{"model": "self-supervised image encoder", "dataset": "capsule endoscopy frames (Kvasir-Capsule)", "train_examples": 42238, "image_size": 32, "crop_scale_min": 0.4, "horizontal_flip": true, "translate": 0.06, "color_jitter": 0.6, "method": "simclr", "arch": "vit", "norm": "layernorm", "norm_position": "pre", "activation": "swiglu", "mlp_ratio": 3, "head_dim": 48, "fused_qkv": false, "bias": "all", "qk_norm": false, "parallel_block": false, "dropout": 0.1, "inner_norm": false, "moe": "top_k", "drop_path": 0.1, "num_experts": 8, "moe_every": 2, "expert_mlp_ratio": 2, "experts_per_token": 2, "shared_expert": false, "patch_size": [2, 2], "layers": 8, "width": 192, "positions": "sincos", "pooling": "attention", "projector_hidden": 1024, "projector_out": 128, "projector_hidden_layers": 1, "temperature": 0.2, "residual_init": "none", "optimizer": "ademamix", "lr": 0.001, "beta1": 0.9, "beta2": 0.999, "eps": 1e-06, "beta3": 0.9995, "alpha": 4, "steps": 7200, "batch_size": 64, "epochs": 10.9, "lr_schedule": "step", "warmup_steps": 1440, "weight_decay": 0.3}
Rows from block 4 of a small self-supervised image encoder, named by matrix and row number. Rows with one number belong to one neuron. Each number is 128 + 32 x the weight over its row's rms, rounded and kept within 0 to 255. All counts start at 0. Numbers have three digits each.
After each neuron's rows are labels from the 100 images, of 14976, where the neuron reaches its largest size: "strongest on" is what is common among them; "peak at" is the part of the image that holds the peak. Only what is clearly more common there than usual is listed. The data: capsule endoscopy frames (Kvasir-Capsule). In brackets: how many of the 100.
# gate: MLP gate (model.blocks.4.mlp.gate.weight, 576x192), inputs 128-159
# fc1: MLP up (model.blocks.4.mlp.fc1.weight, 576x192), inputs 128-159
# fc2: MLP down (model.blocks.4.mlp.fc2.weight, 192x576, transposed), outputs 128-159

gate.268:234131084143133101142152086085159172092119091173148151134103076098136139091084128099131131175093
fc1.268:087129171093189129130070173159095078175199132117154096122133189180131172154172130155091079088145
fc2.268:154147135081134108109070137113196110098131158095074096090152150148163143116185113107124170177122
strongest on: finding: ileocecal valve (51)
peak at: bottom centre (56); centre (39)

gate.16:113166119104132102137146092162147125083071110146105149085172143142192114153092148156136130150104
fc1.16:132116151124175162147064166084131131167166119133174107161129160151103151150154119165078089088110
fc2.16:111131132190185110101126169212073106093107128145134113106157167162070134134135120142102107124120
strongest on: finding: ileocecal valve (34)
peak at: bottom right (75); bottom left (25)

gate.404:079169082122165130085069134178144122151156128077105030137112077163109134144151116092148134086204
fc1.404:080184092120102173104111123225121141143098155105138071117146112100126096165142141104143111042156
fc2.404:110114125182125153111142116110098116109130108104187173123103110154121116126086072068120081171137
strongest on: finding: angiectasia (28)
peak at: centre (70)

gate.319:127102180115164103163084187141103149153121111126208168094170176211153137141096156138096092139074
fc1.319:166077127081066070116160120110135113098124106117113178148082129031098111102089120154168148209153
fc2.319:151158136089081173059099143074171152063138127098112091122146114103083117142155125176130160180128
strongest on: finding: ileocecal valve (27)
peak at: bottom left (98)

gate.323:120131127081145126181115138092159131160215122153142092131168174128164132095150178199096132151137
fc1.323:097190087086108107164121113090104111100066164147162203142145106144200095112072142100100134154098
fc2.323:155132130162109144107221083115092161123111117146182155108158149121112115102136071144128070095150
strongest on: finding: pylorus (35)
peak at: top left (36)

gate.391:073094156114141156151108211141162188162115060141137104113118125161140161181132144112112096139124
fc1.391:177152090127106134122139136095174151081106106114082129099126095088127114093133126095161154213154
fc2.391:124108147117151180135157123100086115181108128144147150149155131130130169111114074076190088134104
strongest on: finding: ileocecal valve (28)
peak at: bottom centre (30)

gate.224:113121122116130146182189175155128133110128094123103116124109123068124211137159127149117149196146
fc1.224:133104170116131110157216100125107133115139076105101117104114137090103233130185103228118132154138
fc2.224:061151134116170129151098121129109127151164087120162121122155117181142085160119119133146072103151
strongest on: finding: reduced mucosal view (36)
peak at: bottom centre (86)

gate.247:152168114075075146131153128064121148072165128186154181168136130104197142120088128146121156157138
fc1.247:109098093079128122131083178095179144181178124140116112121153141091099118094160108178088095142184
fc2.247:183150078110069105097162133143151207116151086114113129160149117075042084166110152148052124117086
strongest on: finding: pylorus (45)
peak at: bottom left (31)

gate.205:133066169167104168163185119119157125086156115110144136121145170197095110175156135143138128103075
fc1.205:117140102157106112135168140220110111146136136115065102055150198126132115138085124118127127172106
fc2.205:138143121098103132114091103084101153099101136156171132181165076154130095083155159175079164123135
strongest on: finding: reduced mucosal view (31)
peak at: centre (72)

gate.291:140128158156161150173146146091143096113167112156143219234117144152190158145157148173108143124134
fc1.291:129173109111074183165089153105146134086150124131137185191129152123155131169138148153122181107142
fc2.291:109143101095112071126125162122184144119120077101120144155115095080114143192097068165128151184128
strongest on: finding: pylorus (29)
peak at: bottom left (28)

gate.62:068145100182171114124129129091072114129100120139163139143157102144140112083152158143137104123114
fc1.62:078133086205102146143147107106117179190167146159104133133175162081126100127183119158084080063139
fc2.62:085094109085165111171104104070170099184125129108163098150061101084116127150135079121192098126125
strongest on: finding: ileocecal valve (61)
peak at: top right (70)

gate.234:106139157166129137150175154141112141162183098140072084087166201098123103177113131140101139177097
fc1.234:090152120203120162133202107183189149154189106140081110083171186076122094141154120139116140151153
fc2.234:141127117090116100107108109073162143165115173157115149164093083089129153094089151091117102109164
strongest on: finding: reduced mucosal view (27); finding: ileocecal valve (26)
peak at: bottom right (31); bottom centre (28)

gate.24:098120158045081100155184117176124103131156081102146132132131169125114139144129132177138095114074
fc1.24:173148108102086111124118122156185188160125080141080105119137113082076122169089116115148118183172
fc2.24:076136121076104078172098118107129163118113140105126126112154131126138131112166131118175161163183
strongest on: finding: ileocecal valve (42); finding: pylorus (30)
peak at: top right (43); top centre (35)

gate.286:122079152056128079160199116113112137186093089138177180099114092172133161101094154141120071169139
fc1.286:163174142226100177104108087120104121063120165138122166169105151164149135137091120061132180066058
fc2.286:155116105124132097114128150120125193134098128180097123138133120116096067118110215204085118128108
strongest on: finding: pylorus (26)
peak at: bottom centre (81)

gate.518:156128129135144113199099165106123112141130149109157148161128116169140158158088205130089099138098
fc1.518:134076134121152171185130126084130162179192114140121073111164160083063144118177156201086106099121
fc2.518:098066139125165158089143123109086105125128124136143131071189166161126192072160032103194114143176
strongest on: finding: pylorus (26)
peak at: bottom left (76)

gate.5:141163082119107142112128127157168180115085135175104129083132081127101140144089141077154154103138
fc1.5:124084160118136102137078142136032080132092181102144150148121153155162091131127114130118121089077
fc2.5:087148135081099134181117141113205094132127139124137142138147158146192110126112111103115156141118
strongest on: finding: reduced mucosal view (28)
peak at: centre (79)

gate.226:078167091096094098181071142141151150178126185150156122176108126155173120167117184155066117097114
fc1.226:096154096127090104110129127144162134129094120133132148123108144106168084155111113114123168178144
fc2.226:087190107121091111062179136113112186111104161169125162125127122154190148093124107065161151132135
strongest on: finding: pylorus (49)
peak at: bottom left (64)

gate.557:190164094122131157183162088083190153136167124157121120148205134112188138117131173144103171157116
fc1.557:202091177126166095039128108092203111106146118115098079102114115128072142136134045141183121161105
fc2.557:105167137138183170171073203164073095142116130139092132119158153144185123108124201104105173161117
strongest on: finding: pylorus (28)
peak at: bottom right (53); bottom left (39)

gate.559:178133162139108159174180112056143160094121083128183137166139099088090162108159148142104120114144
fc1.559:115165121111132126062192117095159112062147139116122084149150086057097140100192089116149143162172
fc2.559:118083094154179117222115153155079124193076098106090087131084163141138155061140158160177125085133
strongest on: finding: lymphangiectasia (36)
peak at: centre (65)

gate.418:234154109118116133131164090073135126084077150149128124129145094107130124104094135118125132165090
fc1.418:067137167154138142100128106117157158153129153136103111156167139039161089083166121166116121087178
fc2.418:120083099082155110138096125088191173136035140153164117066114112129134127075166144163177127148159
strongest on: finding: pylorus (33)
peak at: middle left (30); bottom left (28)

gate.7:126160065095084139103109160203176132119126109096087118153140116103132090163143127147146180153147
fc1.7:144117181113100151100090099180148098143151067082107061152139142132137141152127127135116154073139
fc2.7:115079175149184174150077160141123086080109142129123142062134180214190127123136095078125155124133
strongest on: finding: ileocecal valve (58)
peak at: top centre (75)

gate.161:145096142124069134126208109106116161137139116124095148123145131125137158098150104115138155159184
fc1.161:114155088111169130112096110120146120081115148190134119153121107097129066110102177139164162133057
fc2.161:093180118114097130102106169133174139079131147158143123121107089072125071164100155051089153188139
strongest on: finding: lymphangiectasia (32)
peak at: centre (41)

gate.217:132130137053083141150154163101062129124063153107158089131117082142109134104149151146147164208142
fc1.217:150106156131067137137193139098136105141111131115103104122141138047069106138123128205111140159113
fc2.217:196136116151073121084151126189073096096112119149115156136142173115155082107097122150099171064073
strongest on: finding: angiectasia (37)
peak at: top centre (70)

gate.524:135120150149144147170145158105120153127169120128177129158178152133115153119136144165083079116084
fc1.524:137103147117114130139124145103108153146177115149193161154135144107117139140099126167093093134068
fc2.524:113163132167102110171081107127161146145127133139157141116093123103146094185125122161115094136155
strongest on: finding: reduced mucosal view (39); finding: ileocecal valve (26)
peak at: top centre (74)

gate.538:142141147125123131176100144102101140118125096126183162153108080192164150181103149116117115133067
fc1.538:094153163149119089128086125096144164162101169126166142127138149197159128106099130151106069108138
fc2.538:073110116108122148147164105114068128129104125110142119152130102128112186134121126110107093122160
strongest on: finding: pylorus (43)
peak at: middle left (47); bottom left (29)

gate.462:182096138113131090158176157087088156162134082169182153125164147173132177082075154158033078149113
fc1.462:135168075125106151161127105015188159158137168132114150131157097097140103092139135110134156161148
fc2.462:145132128097068113083193057073106212150152082163172133127102053081053126162102104131119081103148
strongest on: finding: blood fresh (27); finding: pylorus (27)
peak at: bottom right (27)

gate.185:135149167113138122133149147096171072083105121103097134158171181137143053112083147103117123140131
fc1.185:157115135081133079123085158162141084088181118125101147110103070176105181131085125108155125137187
fc2.185:076138182173160121163130151152138113118149064122131160111129121137180132156121128116084127157125
strongest on: finding: ileocecal valve (39)
peak at: bottom right (54); top right (32)

gate.284:179108103134132149167157080053142147116108108138171161162155120137098152123167159179121174137113
fc1.284:166125154165127121093203075026181124085111157150207121146127098122116152112194090105136114146084
fc2.284:113118112166110196172140103168071107186140126176096136125132146110166100082088182108143143105097
strongest on: finding: pylorus (42)
peak at: middle left (43); bottom left (30)

gate.203:101129109120098098130197093120215146112093080135104132096088127118166142191129110111184163181116
fc1.203:147068118140146088160112181046168121166120117108145117158096157145145169125169132209100102165122
fc2.203:122157139146142179137126156159055077143144197122126174133162176158198158128117098045128164120121
strongest on: finding: pylorus (38)
peak at: bottom left (71)

gate.522:111189106103095111153131108120088145119168089159156139115144083110137131147057183132087102156126
fc1.522:165159089089139084150123166088083116074157112116132144103126103155104117093080119137122122194110
fc2.522:147176166168102160097176112114134197105180081130125139108097102157122156162066099095114129105095
strongest on: finding: pylorus (39)
peak at: bottom left (37)

gate.261:107103188143177179141151092158132099153180068145176127124150118162158093144055141125115079059109
fc1.261:140113153158157171129194089076114112137200078157121104189163149122125117108119121171106105125087
fc2.261:106139179140088128127119120094139099104122133078164179155159122140068132139134065124102088150131
strongest on: finding: ileocecal valve (66)
peak at: bottom centre (62); centre (32)

gate.498:088151113114113122106122113170155149103137120119095103117112112093062112139138143126154150074192
fc1.498:097102095160100117138170143056111102146155081105117145107128164131131142105183080158146131199125
fc2.498:124149136084107047138102136101195150130142118145107100124164135105118112129168138193144124170144
strongest on: finding: angiectasia (30)
peak at: centre (94)

gate.376:083210070105170119145111122104119122094135134130123141153209116123158085108107169129114152151107
fc1.376:093122089196132173105143147125165096134146133095096099138135123065047122119176109135133123142149
fc2.376:133117146140132168211084191166170066160142150145110148113116149102140125153156198113123164115117
strongest on: finding: pylorus (33)
peak at: bottom left (65); bottom right (35)

gate.405:174099098103136154208145161171148141122124138141104130191129125069124157130134192173079150129074
fc1.405:043170149116126124075070143250155148126144138116109106111136111100156109148124123101132116106147
fc2.405:113114148162163103188141117164119120156103142147123120145129156163173149105161160173132144077099
strongest on: finding: blood fresh (32)
peak at: top centre (74)

gate.468:147190169175124094136142127140141179146171120119078158095200186169149164143129157134091107114133
fc1.468:197091120192163093115157125138084152128106131146102147141143153126089091150101136098122078089124
fc2.468:143066175149133163127088117204125104100133163103068126066140194129174159090112099103125138150154
strongest on: finding: reduced mucosal view (26)
peak at: bottom right (50); bottom left (38)

gate.567:155093078152155114160158118107143144132162110164129132173122085058118121107155165133101132171138
fc1.567:174119153092102143178178105085064127136125104113177109170176155101096111117097121209105119166104
fc2.567:215109135097118122096138124126173153046117102150149149194052098104075123119112111130096118167147
strongest on: finding: pylorus (28)
peak at: middle left (33)

gate.428:106136110160162107100103179068077115102131170132175122115195115155096098101183118135106086118132
fc1.428:136114161138046129105123093168185099091133175092057099105076114100144110169109124119158199137167
fc2.428:123151151116117104156113121193215144098113162107144154141112131091108078198089156080087117122074
strongest on: finding: ileocecal valve (41)
peak at: middle left (74); bottom left (26)

gate.139:151135082138134158193197173051125150131156124160143150129172147104131125103137153155096164160095
fc1.139:109158197132141128069114195164153148100175070130124084092082137138115157139158096087175107126150
fc2.139:147120144116144141168080136151152106156160131116055131156166144145137107106128198126120187150074
strongest on: finding: pylorus (42)
peak at: bottom left (42); bottom right (27)

gate.436:193108157132111100160165094060206172108196124153138152168151114081110126126118124200118145170109
fc1.436:100133107087199139149109161093131074140186174143136096132117173171117104073126138126089109164181
fc2.436:080125112178201161124095174075115153120140106130134105130098082104086129068086109108104075134176
strongest on: finding: pylorus (28)
peak at: bottom centre (87)

gate.403:205105089120105136163199128096123138122107130130098106164157143089191112120116151153133126147137
fc1.403:070163124121168153073079156138086092100146159123140100137098094196085138139148116068144128082143
fc2.403:127154154156124087150143142115147170155108107160118124103117142134142083171090156116121133160120
strongest on: finding: ileocecal valve (26)
peak at: top centre (73)

gate.337:116078159186128179154186168156059107124126120109074184105217249164145114137115140158100145092107
fc1.337:209156112098122085085090043107181141152125157147077098163104064087126121115155119141169134134129
fc2.337:187117094142144117138148167124126130133122144116046103123164160145096075113111166131116132160074
strongest on: finding: reduced mucosal view (33)
peak at: middle right (32)

gate.164:100147122143135064139131132167119137175107178160131124111137099098135103119061156127096079101139
fc1.164:164069156180128083127208134112086105135075161092137121079168101150164108095080085155148105141091
fc2.164:150090131143081100028168155125123174128116073118128159150083092107093100164105090188125098163161
strongest on: finding: ileocecal valve (34); finding: blood fresh (26)
peak at: top centre (71)

gate.233:150127142089133111168146117066097089134136103152157167159125152159151137120073137150137153175073
fc1.233:146115138084109118100143089117093078082109112124096121113039096127100100144079120095215203171111
fc2.233:169140128112072115103145101167136118148134098083097133160177142105132107111137130132082192117066
strongest on: finding: reduced mucosal view (26)
peak at: top centre (83)

gate.360:166072123133120091153185137046155103114127120134146194105112150147128142079109120090134135217151
fc1.360:079146142156151153127055178150062140164090107104151111141104084148135153156133133098118079089113
fc2.360:178140100097124059104148102128171111108116111131100067152101134143100185126151124182163144116134
strongest on: finding: pylorus (38)
peak at: bottom right (39)

gate.459:235108055117133157153137112081142126148097183145117151137151119120147129127102169169131147131101
fc1.459:235076093100094117201191139052113144115131104143145136146120099066117130108090152182109159233075
fc2.459:131148162123094163111192145134121141129152079138181096123162131104103176143085082139099111137096
strongest on: finding: pylorus (40)
peak at: middle left (32)

gate.186:207132124125148097149086125092161128098139074147154205137143147169110177088080104115097118138088
fc1.186:115107135105157140112134124131079092065091097117160097125089125162068123118123120128154160115149
fc2.186:177141184133123117102154117123175119122111122118159119128181146121132094124143090142142138131081
strongest on: finding: reduced mucosal view (37)
peak at: top centre (37); centre (36)

gate.19:121143145102182105134111152072085114134130139145180175156104087177162146054095142130081114116107
fc1.19:105102174153127159126144097127161152102165124132073136097128151082102055110113132145169132142139
fc2.19:103114087099169139119104177090058087138116155125180146196093095102117140162180133172142140140143
strongest on: finding: ileocecal valve (39)
peak at: top right (59); top left (30)

gate.187:140082153153098157150149143133074127178152067092087116125099177197134137194117125137133093113069
fc1.187:073158162142125132119114146184134130138150054108109094131128067098096164134140115069130127137158
fc2.187:117114108152142105106131130112152190130101121074116124113134110132066143162099121138170057158141
strongest on: finding: ileocecal valve (53)
peak at: top right (28)

gate.108:182126138115131132191141141114110143114121123167164166164107093174174125158095185108135156142076
fc1.108:089146078123058155134115111110180145174128149117079162119133124054137091134094142135104113111171
fc2.108:136149129107167087119089151092178133066103172151194132129095120119169159119174156136134117136166
strongest on: finding: pylorus (41)
peak at: bottom centre (28); bottom left (26)

gate.320:159117139149154154216177139081120117156170126149179146165175155124133128107133183171034119127096
fc1.320:192130083115119143181122136085215133148098127137093105133150128151137126117170133179110138108081
fc2.320:130111133143096104094176128119212145136092112133177101132085114085064071168112099138095043147127
strongest on: finding: ileocecal valve (42); finding: pylorus (31)
peak at: bottom right (50); bottom left (34)

gate.512:127117153147156123132163122156063103107112135147126174160132149181193121165094158100125113083106
fc1.512:115119114150174122143109138118045126142077123151185125160115118180141140146135161107095062091115
fc2.512:150073088127178105132074180133073122125093169146113167093177134166155160063195137178169134129158
strongest on: finding: ileocecal valve (34)
peak at: bottom left (72)

gate.457:130153131152141120145119118095068120112091170126156160178120089166168138121085153105132103065072
fc1.457:148113169124163132152107127117086101123120118149197185174098105175173128175084132129120107119077
fc2.457:054076088131180109139110136082073107157130136110178130089136157172199206069186131145155116109172
strongest on: finding: ileocecal valve (71)
peak at: top right (36); middle right (36)

gate.26:093143130104141148119062117225127131122105109126106094110108101165119103149105180072147141075145
fc1.26:113125125107124121169115171111081166129119145197158184122124129122135140111087163131087098140105
fc2.26:182113154140138089128138121156137121136114148153111101110134155175118128094187147156143141106099
strongest on: finding: blood fresh (40)
peak at: centre (85)

gate.535:153076087120121108158115186135106143127107088156183114113152188203142140117125168134045099132141
fc1.535:124173097099114120173137121040180177138129109149168138144165141114164151157178149169095130164125
fc2.535:153111140115088089069212090116062174112135108133164127150170075123054123179092046146138051119121
strongest on: finding: pylorus (52)
peak at: bottom left (87)

gate.267:061178169100094148152109146122077101084144121117124144093143100198154168126143133090123180104159
fc1.267:132119135171147189117141080129083121094071130151175174180082109131140096140110132083165135072099
fc2.267:066091121124178123158087121133196077192118197098092103087066129091126138119135134110145126164153
strongest on: finding: reduced mucosal view (26)
peak at: middle right (38); centre (32)

gate.99:087090143141085160161140132192100089157171099109075118140153165082075166161161154204121170116128
fc1.99:140123103132197158150084199116093128143138124116179121163116148177133157160149126146090120110091
fc2.99:147130115158073140073138162153068070127111143122089156139085145109081051111115080112139170131129
strongest on: finding: reduced mucosal view (43); finding: ileocecal valve (29)
peak at: bottom centre (59)

gate.101:130124136136135143187097163144115151183164127141151094135183177149126176145150152179074089093090
fc1.101:197136117127102144173205093050120167151120100156156140147159133094135134147111141186079109114090
fc2.101:199159104151072103051153136147102182105156134160092091045170166147096107140123069149124088128151
strongest on: finding: ileocecal valve (46)
peak at: top centre (43); top left (40)

gate.491:127130148119164081126195096125116105086066157177186146095104146170159102123094133089134130177114
fc1.491:134112157146107103128195119196181153098099074141110113058155171137136135103149147099126133100102
fc2.491:134085127084142084152126124099197116161092111101154114148043078116114112174068034133130112158123
strongest on: finding: pylorus (33)
peak at: bottom left (63); bottom right (34)

gate.167:134108183142160130190192157171119122119167074121176157116120133186156212176148146157138135150093
fc1.167:052113122124105110077021093124137124163117179120119085084146125098090075096093119117146117124173
fc2.167:215156137119079128161145133138148177088110083156141134152094112114143187162145183136113170149101
strongest on: finding: reduced mucosal view (44)
peak at: bottom centre (57)