From a checkpoint of a small self-supervised image encoder: moe top_k.
Rows from block 4 of a small self-supervised image encoder, named by matrix and row number. Rows with one number belong to one neuron. Each number is 128 + 24 x the weight over its row's rms, rounded and kept within 0 to 255. All counts start at 0. Numbers have three digits each. After the name is the row's rms in percent of the matrix's.
After each neuron's rows are labels from the 100 images, of 14976, where the neuron reaches its largest size: "responds to" is what is common among them. Only what is clearly more common there than usual is listed. The data: capsule endoscopy frames (Kvasir-Capsule).
# gate: MLP gate (model.blocks.4.mlp.gate.weight, 576x192), inputs 96-127
# fc1: MLP up (model.blocks.4.mlp.fc1.weight, 576x192), inputs 96-127
# fc2: MLP down (model.blocks.4.mlp.fc2.weight, 192x576, transposed), outputs 96-127

gate.574 068:081103121140156144145203156140175122123141148140140129132158158129135146108112107161148108135131
fc1.574 079:123154140122094095115099100136125130096147126111112105081091081110149080107096079156153143123159
fc2.574 080:156156109118118116156159144115130107142131149140111125130154104107149125136166109108142150164124
responds to: finding: reduced mucosal view

gate.49 079:112123127096120122123160168177126137153162114101145125137115124125176133135160117120123130112150
fc1.49 090:153133146128121130109111117129144116139105127108125147127121164110102108202091148114174084132118
fc2.49 095:122093093137088132170147108124100141143189108099128170196093133090173162070106103115123101113143
responds to: finding: ileocecal valve

gate.363 078:142146167130158095116137157159118145133139126082155153122126153104135155112099131112126100115108
fc1.363 080:149128133143125143158162161118146105108175160137141104135110126100096132187085110115154128164153
fc2.363 085:084120133116123123169120100131132139117121130125143168148182139131156164125122120160146137131118
responds to: finding: ileocecal valve

gate.32 128:139143087146115155109129082071085134105135148139137124153184091136119170140131134127098131109123
fc1.32 095:103123091088103113141162134148123156121117166141119134103117138161161153111160150116105096127089
fc2.32 084:147117091118087113113121116106093135114095126129150164161101122135109124122114141164118119135144
responds to: finding: ileocecal valve

gate.153 075:154112128145143164136124084142146138120111112160105176151119185131143130146128168122078140091105
fc1.153 076:138123128104120172166144124112097130153109104149136154153147116123098143149118149110111162102133
fc2.153 085:142155160145187154109086111114138138088128137116134096079110172154092116108154129124123136112117
responds to: finding: ileocecal valve

gate.5 099:123116088113125124154159164132138087151157147149100102115121103130177101128144113141144145191120
fc1.5 100:158162126157135133096095088107072116157117118133150132136083109109070124134097124142140139111159
fc2.5 077:119121104119111118142171114119118164115154128125150167191126091114140154124132127126151127123142
responds to: finding: reduced mucosal view

gate.162 098:134130118108142145172174161152120118148094135139133149115136141141143110163153158125142083121109
fc1.162 100:092100163130135140156187164172143104114185108135168117134121170122153126164171134121169111111115
fc2.162 098:201153151137119146111112123128099099115163120122149098149099120101140103155125119143116131133120
responds to: finding: ileocecal valve

gate.111 073:134145111110089144122123142160132106150131114123111147098133132175157115140138132123093122120124
fc1.111 074:095108147150141118157158114156148074154134150133115092115168108157161120130151096153113150151098
fc2.111 075:149125148136133115160076154153143108087078106109114055072132156149119101128177131082129140123141
responds to: finding: reduced mucosal view

gate.124 100:166155123151154106132087112105117125141157108119091116132132118086119117129133098175149164179178
fc1.124 093:078088121112113138158175142150184121105123137169150121138121108108123095144134111145156130147145
fc2.124 092:106135106105121143154167158152128131155127140160120176156098103082135131098153137109122157123130
responds to: finding: ileocecal valve

gate.538 124:147147124106143158114113155142123157145103102091167160153176115141140121139106158144119106109144
fc1.538 081:181149116170144150102077126102114119107089143156131146148110103144097140169100152122114127103122
fc2.538 074:150130100117133130163163140141171095139108184138121149128117105113149098157142137160188159162118
responds to: finding: pylorus

gate.207 108:126091127103102115129130126127165104131155120165118097138129121116162099118129109159150154169149
fc1.207 082:106125106112122137100160151135160105142167150165114130128108097094146169143102108170123135162127
fc2.207 085:120134117091136108142131172140131124118111127141126084110213142126141123131147109118123181145115
responds to: finding: reduced mucosal view

gate.318 086:101123131146129157107132102098130122093173141143150134149185122140118164157118151140094128085117
fc1.318 084:125168156191095120155111148123076110127127138105098117118110088102153143158122135096117095107114
fc2.318 073:102087139125127134136124130178166122101121131136178165117129129132153085124152125124105153099143
responds to: finding: ileocecal valve; finding: reduced mucosal view

gate.275 060:132123125096102125141158157168197153151185125106131105154118125122170092131152118096138148143179
fc1.275 091:136148098142115133120110138104133121118180136170121105133125084120114127150151092146118192162174
fc2.275 084:119165168154175117111111122112097137183120157143117092079158147101100122143116146137102123127091
responds to: finding: ileocecal valve

gate.400 090:174140128149094141093131116139108153107122148097128178131154156130119134124110168085142092084138
fc1.400 069:115117139120106127100150127174157136125118132128150112099182164140160143089142138089135092141120
fc2.400 075:123112120169081146117098135145137133118135122094113154153045128145141127109115146147136070072118
responds to: finding: pylorus

gate.157 091:119145139128105118130131148133082110166113140090079152124143115115130146089063144105113074111131
fc1.157 088:127143151113126165162147131139143143117175108144181115136141135114142137150182127116147150107157
fc2.157 092:111144132150156106111126101127158109119148115120150126114139092120168094084143123151149111085131
responds to: finding: ileocecal valve

gate.224 086:127093110116111129158134111156173163102090099131164145121148158184157096112153162083137115112132
fc1.224 105:150104146148127118138145114149140124079083098117142140118151197154124139103160113104159135087137
fc2.224 098:126138141112144155100137108127141148102172133139139160147094119103166143099093128148105106115110
responds to: finding: reduced mucosal view

gate.492 070:117121149146165110143117141110130181087110125147137128111144141183115183092176156092122169118131
fc1.492 076:107142128102112114158173178172130088156150148169112133147110120101144141151148095152130151142104
fc2.492 072:077149086155109114158133106127108153120147107130137162100127108160166147121103125143119087096150
responds to: finding: ileocecal valve

gate.227 098:151133123178107134084080093118062130112100132123136152143131150165111148068145172092120069096128
fc1.227 065:104144126133168104069121142131112140093108138135127159118162153164132152087116168097108107119134
fc2.227 098:148165107138144128152158136157127155142157112164110153097102103049118099072161103110121170121176
responds to: finding: pylorus

gate.129 103:133152129168141125107105138123112145149134144144154156145121116117128116129089128140122111144118
fc1.129 118:192107118168115129104113101105112115089137139143134152144153163132123153100136133112149133118143
fc2.129 110:115140166103132076104134131133093122124082097100115136124084104115117143128106131111107105102113
responds to: finding: reduced mucosal view

gate.443 119:092125133144108114153160143144131150132127104059164161101149126178153111126120102136132109083179
fc1.443 108:130129147094108156126098102127132141146139161177091119141161147108087160167147145123161106166116
fc2.443 098:105138101102124130115162130123152083144117158103159177109139116142118143106150135188133123133132
responds to: finding: reduced mucosal view

gate.231 093:133112106083143147087113130088153142124133160109126160131122145141084142108134105158094123157117
fc1.231 103:165145101114155139060094110117150168140129126078145175118126148143125119111127134151092098111118
fc2.231 095:146164100146130123133151146150103147183125117119148167106108091128124096085108141126101126105121
responds to: finding: reduced mucosal view

gate.242 113:194173171153144122107134126144093133156118126102131155114102111115138129137107129133134140081108
fc1.242 113:117101131099152115158171188183141109127102131098142139091142099162194126118145135094152156107125
fc2.242 080:104112136098088168140152078110163122130144137114177105150149140133129157170136155137164125112147
responds to: finding: ileocecal valve

gate.233 085:146131116105094130103139087110091156133130106125133141149163172113123119125077158139124115128166
fc1.233 091:123122130101093109150160138157137119168134115152119074133117123104143084146076119136139161169159
fc2.233 105:124121109135074106130081152144127116111102115145133120136126105175124180119151118138156116134122
responds to: finding: reduced mucosal view

gate.464 108:091121121121133136183187176171107122151111142095128170112119143160167166128151171098112105096092
fc1.464 089:117116158131120149130172143150156077142184113148144111125135172092168098128137103139173089152117
fc2.464 106:161166167136145140116128096103127112165098133126138123094113134095105110102136108139152156116147
responds to: finding: ileocecal valve

gate.17 136:129127112140146119112109134119125136111113099118165178123151122161124114097118155113127140076183
fc1.17 132:148146132112068133142124136133106137172130148144068093135097130091107140182124124142126086188093
fc2.17 118:132125115122139143120167119091114084146110157168136141117173127134121124137124121145165156146141
responds to: finding: reduced mucosal view

gate.410 078:180088093121116155134121083119142129126131122131149149158176171170154143141130169110110121110159
fc1.410 064:119138133113100120151145149143114114168116127123129096136132116093122086104106124117127098166143
fc2.410 077:091093119119115147156137124138120173113167126144153194164093142122128123119132152135073126124140
responds to: finding: ileocecal valve

gate.55 093:091101143142156100098138143158140089107096143100104177103125175147146160147097128112128120103121
fc1.55 134:094091105109125096178151124135161120103162143152106083112149123157152129103149110108142130155129
fc2.55 117:129124147123146168148085075130154178098126093147101114150117144176146167125160163099124082116097
responds to: finding: ileocecal valve

gate.389 081:141140128150138139123122107119134114114099144075122153089111129115148101163155111125104147076108
fc1.389 099:133132126156158155094119117111088099135155152180149108132151107155134142139146147138139125147101
fc2.389 101:097127127131116138108176115120138135123160143137166119122153087113192173154101135106090152112160
responds to: finding: ileocecal valve

gate.337 103:143112071159175097101102112128104150113151119157162150132125118143122122083108139141118159086181
fc1.337 105:141144149105065170140120114082106106131130149146067094126151128096094168162151083113109094206081
fc2.337 098:137117110140135165153138114088130083130138157163133137140172140132136131129104121161143130141123
responds to: finding: reduced mucosal view

gate.407 166:127140100134108145111132110125087157088089163113151155118156106171124155134131152097078105073140
fc1.407 111:123150093062103158142133090106123168100162127138152106158142105103100121102150124151125150154152
fc2.407 092:114122136133147131116109114111153132160115159116137099139161113179115131182106123149161161138152
responds to: finding: reduced mucosal view

gate.395 086:124102116105151147156149131115130144153148092116157150146142121128145111091089180120139165126153
fc1.395 089:139168147128095130097123134113131131147145162159121119131093161100104138160121113172132064168117
fc2.395 086:148140138103161172132134108121116140156092136183085136130107127129095124144166168126137129124091
responds to: finding: reduced mucosal view

gate.120 087:174099110114121140153120151125153118156133103163119127146136129116117113105147163129130126161114
fc1.120 102:080156128112133127119135175131106100144150153130154143124118145158142172123129121171124126110132
fc2.120 101:162161094153131111149174104122121124144160111141096164107100090083152110111152092137115141107149
responds to: finding: ileocecal valve

gate.313 075:095130076056115137158144149123108140101173113152120129134150125093125163172205125156106151120113
fc1.313 096:139113111130155129119101086087167099150134126148129114152090137102088083119092106180138143171149
fc2.313 071:134128093130133125160147135148156154129137126124112109076133129126158117122175162131127145083133
responds to: finding: reduced mucosal view

gate.225 102:101110117078121150185178107136163163106112146122161153127193153179106164134147155112126135128141
fc1.225 096:137131100113115153111100110122111136110157128126124150182076142106088126147144135175107142123133
fc2.225 087:112130164131152184134101112142148138104124107139105135095119136142100152142140157099134086091124
responds to: finding: reduced mucosal view

gate.177 088:115091167129158141118115119126161148098147161144134144160147177172125179121100176113100113127129
fc1.177 093:103121091088175136122173144121153112105126145147132128121137149132108155119132113138100137152100
fc2.177 100:125115105098090147141143101078120130184116120129160168152170149098159162112121113140119134128131
responds to: finding: pylorus

gate.167 088:144123152155110141104136119167171107081081108069175157122147145134181104104158136113162122085164
fc1.167 096:111115159109136143141130134123111102152134138164083080128118133106102137141134123152103142188087
fc2.167 091:121094113141102121139101142147146116114103138133135100149144129173144117172135129077145155147132
responds to: finding: reduced mucosal view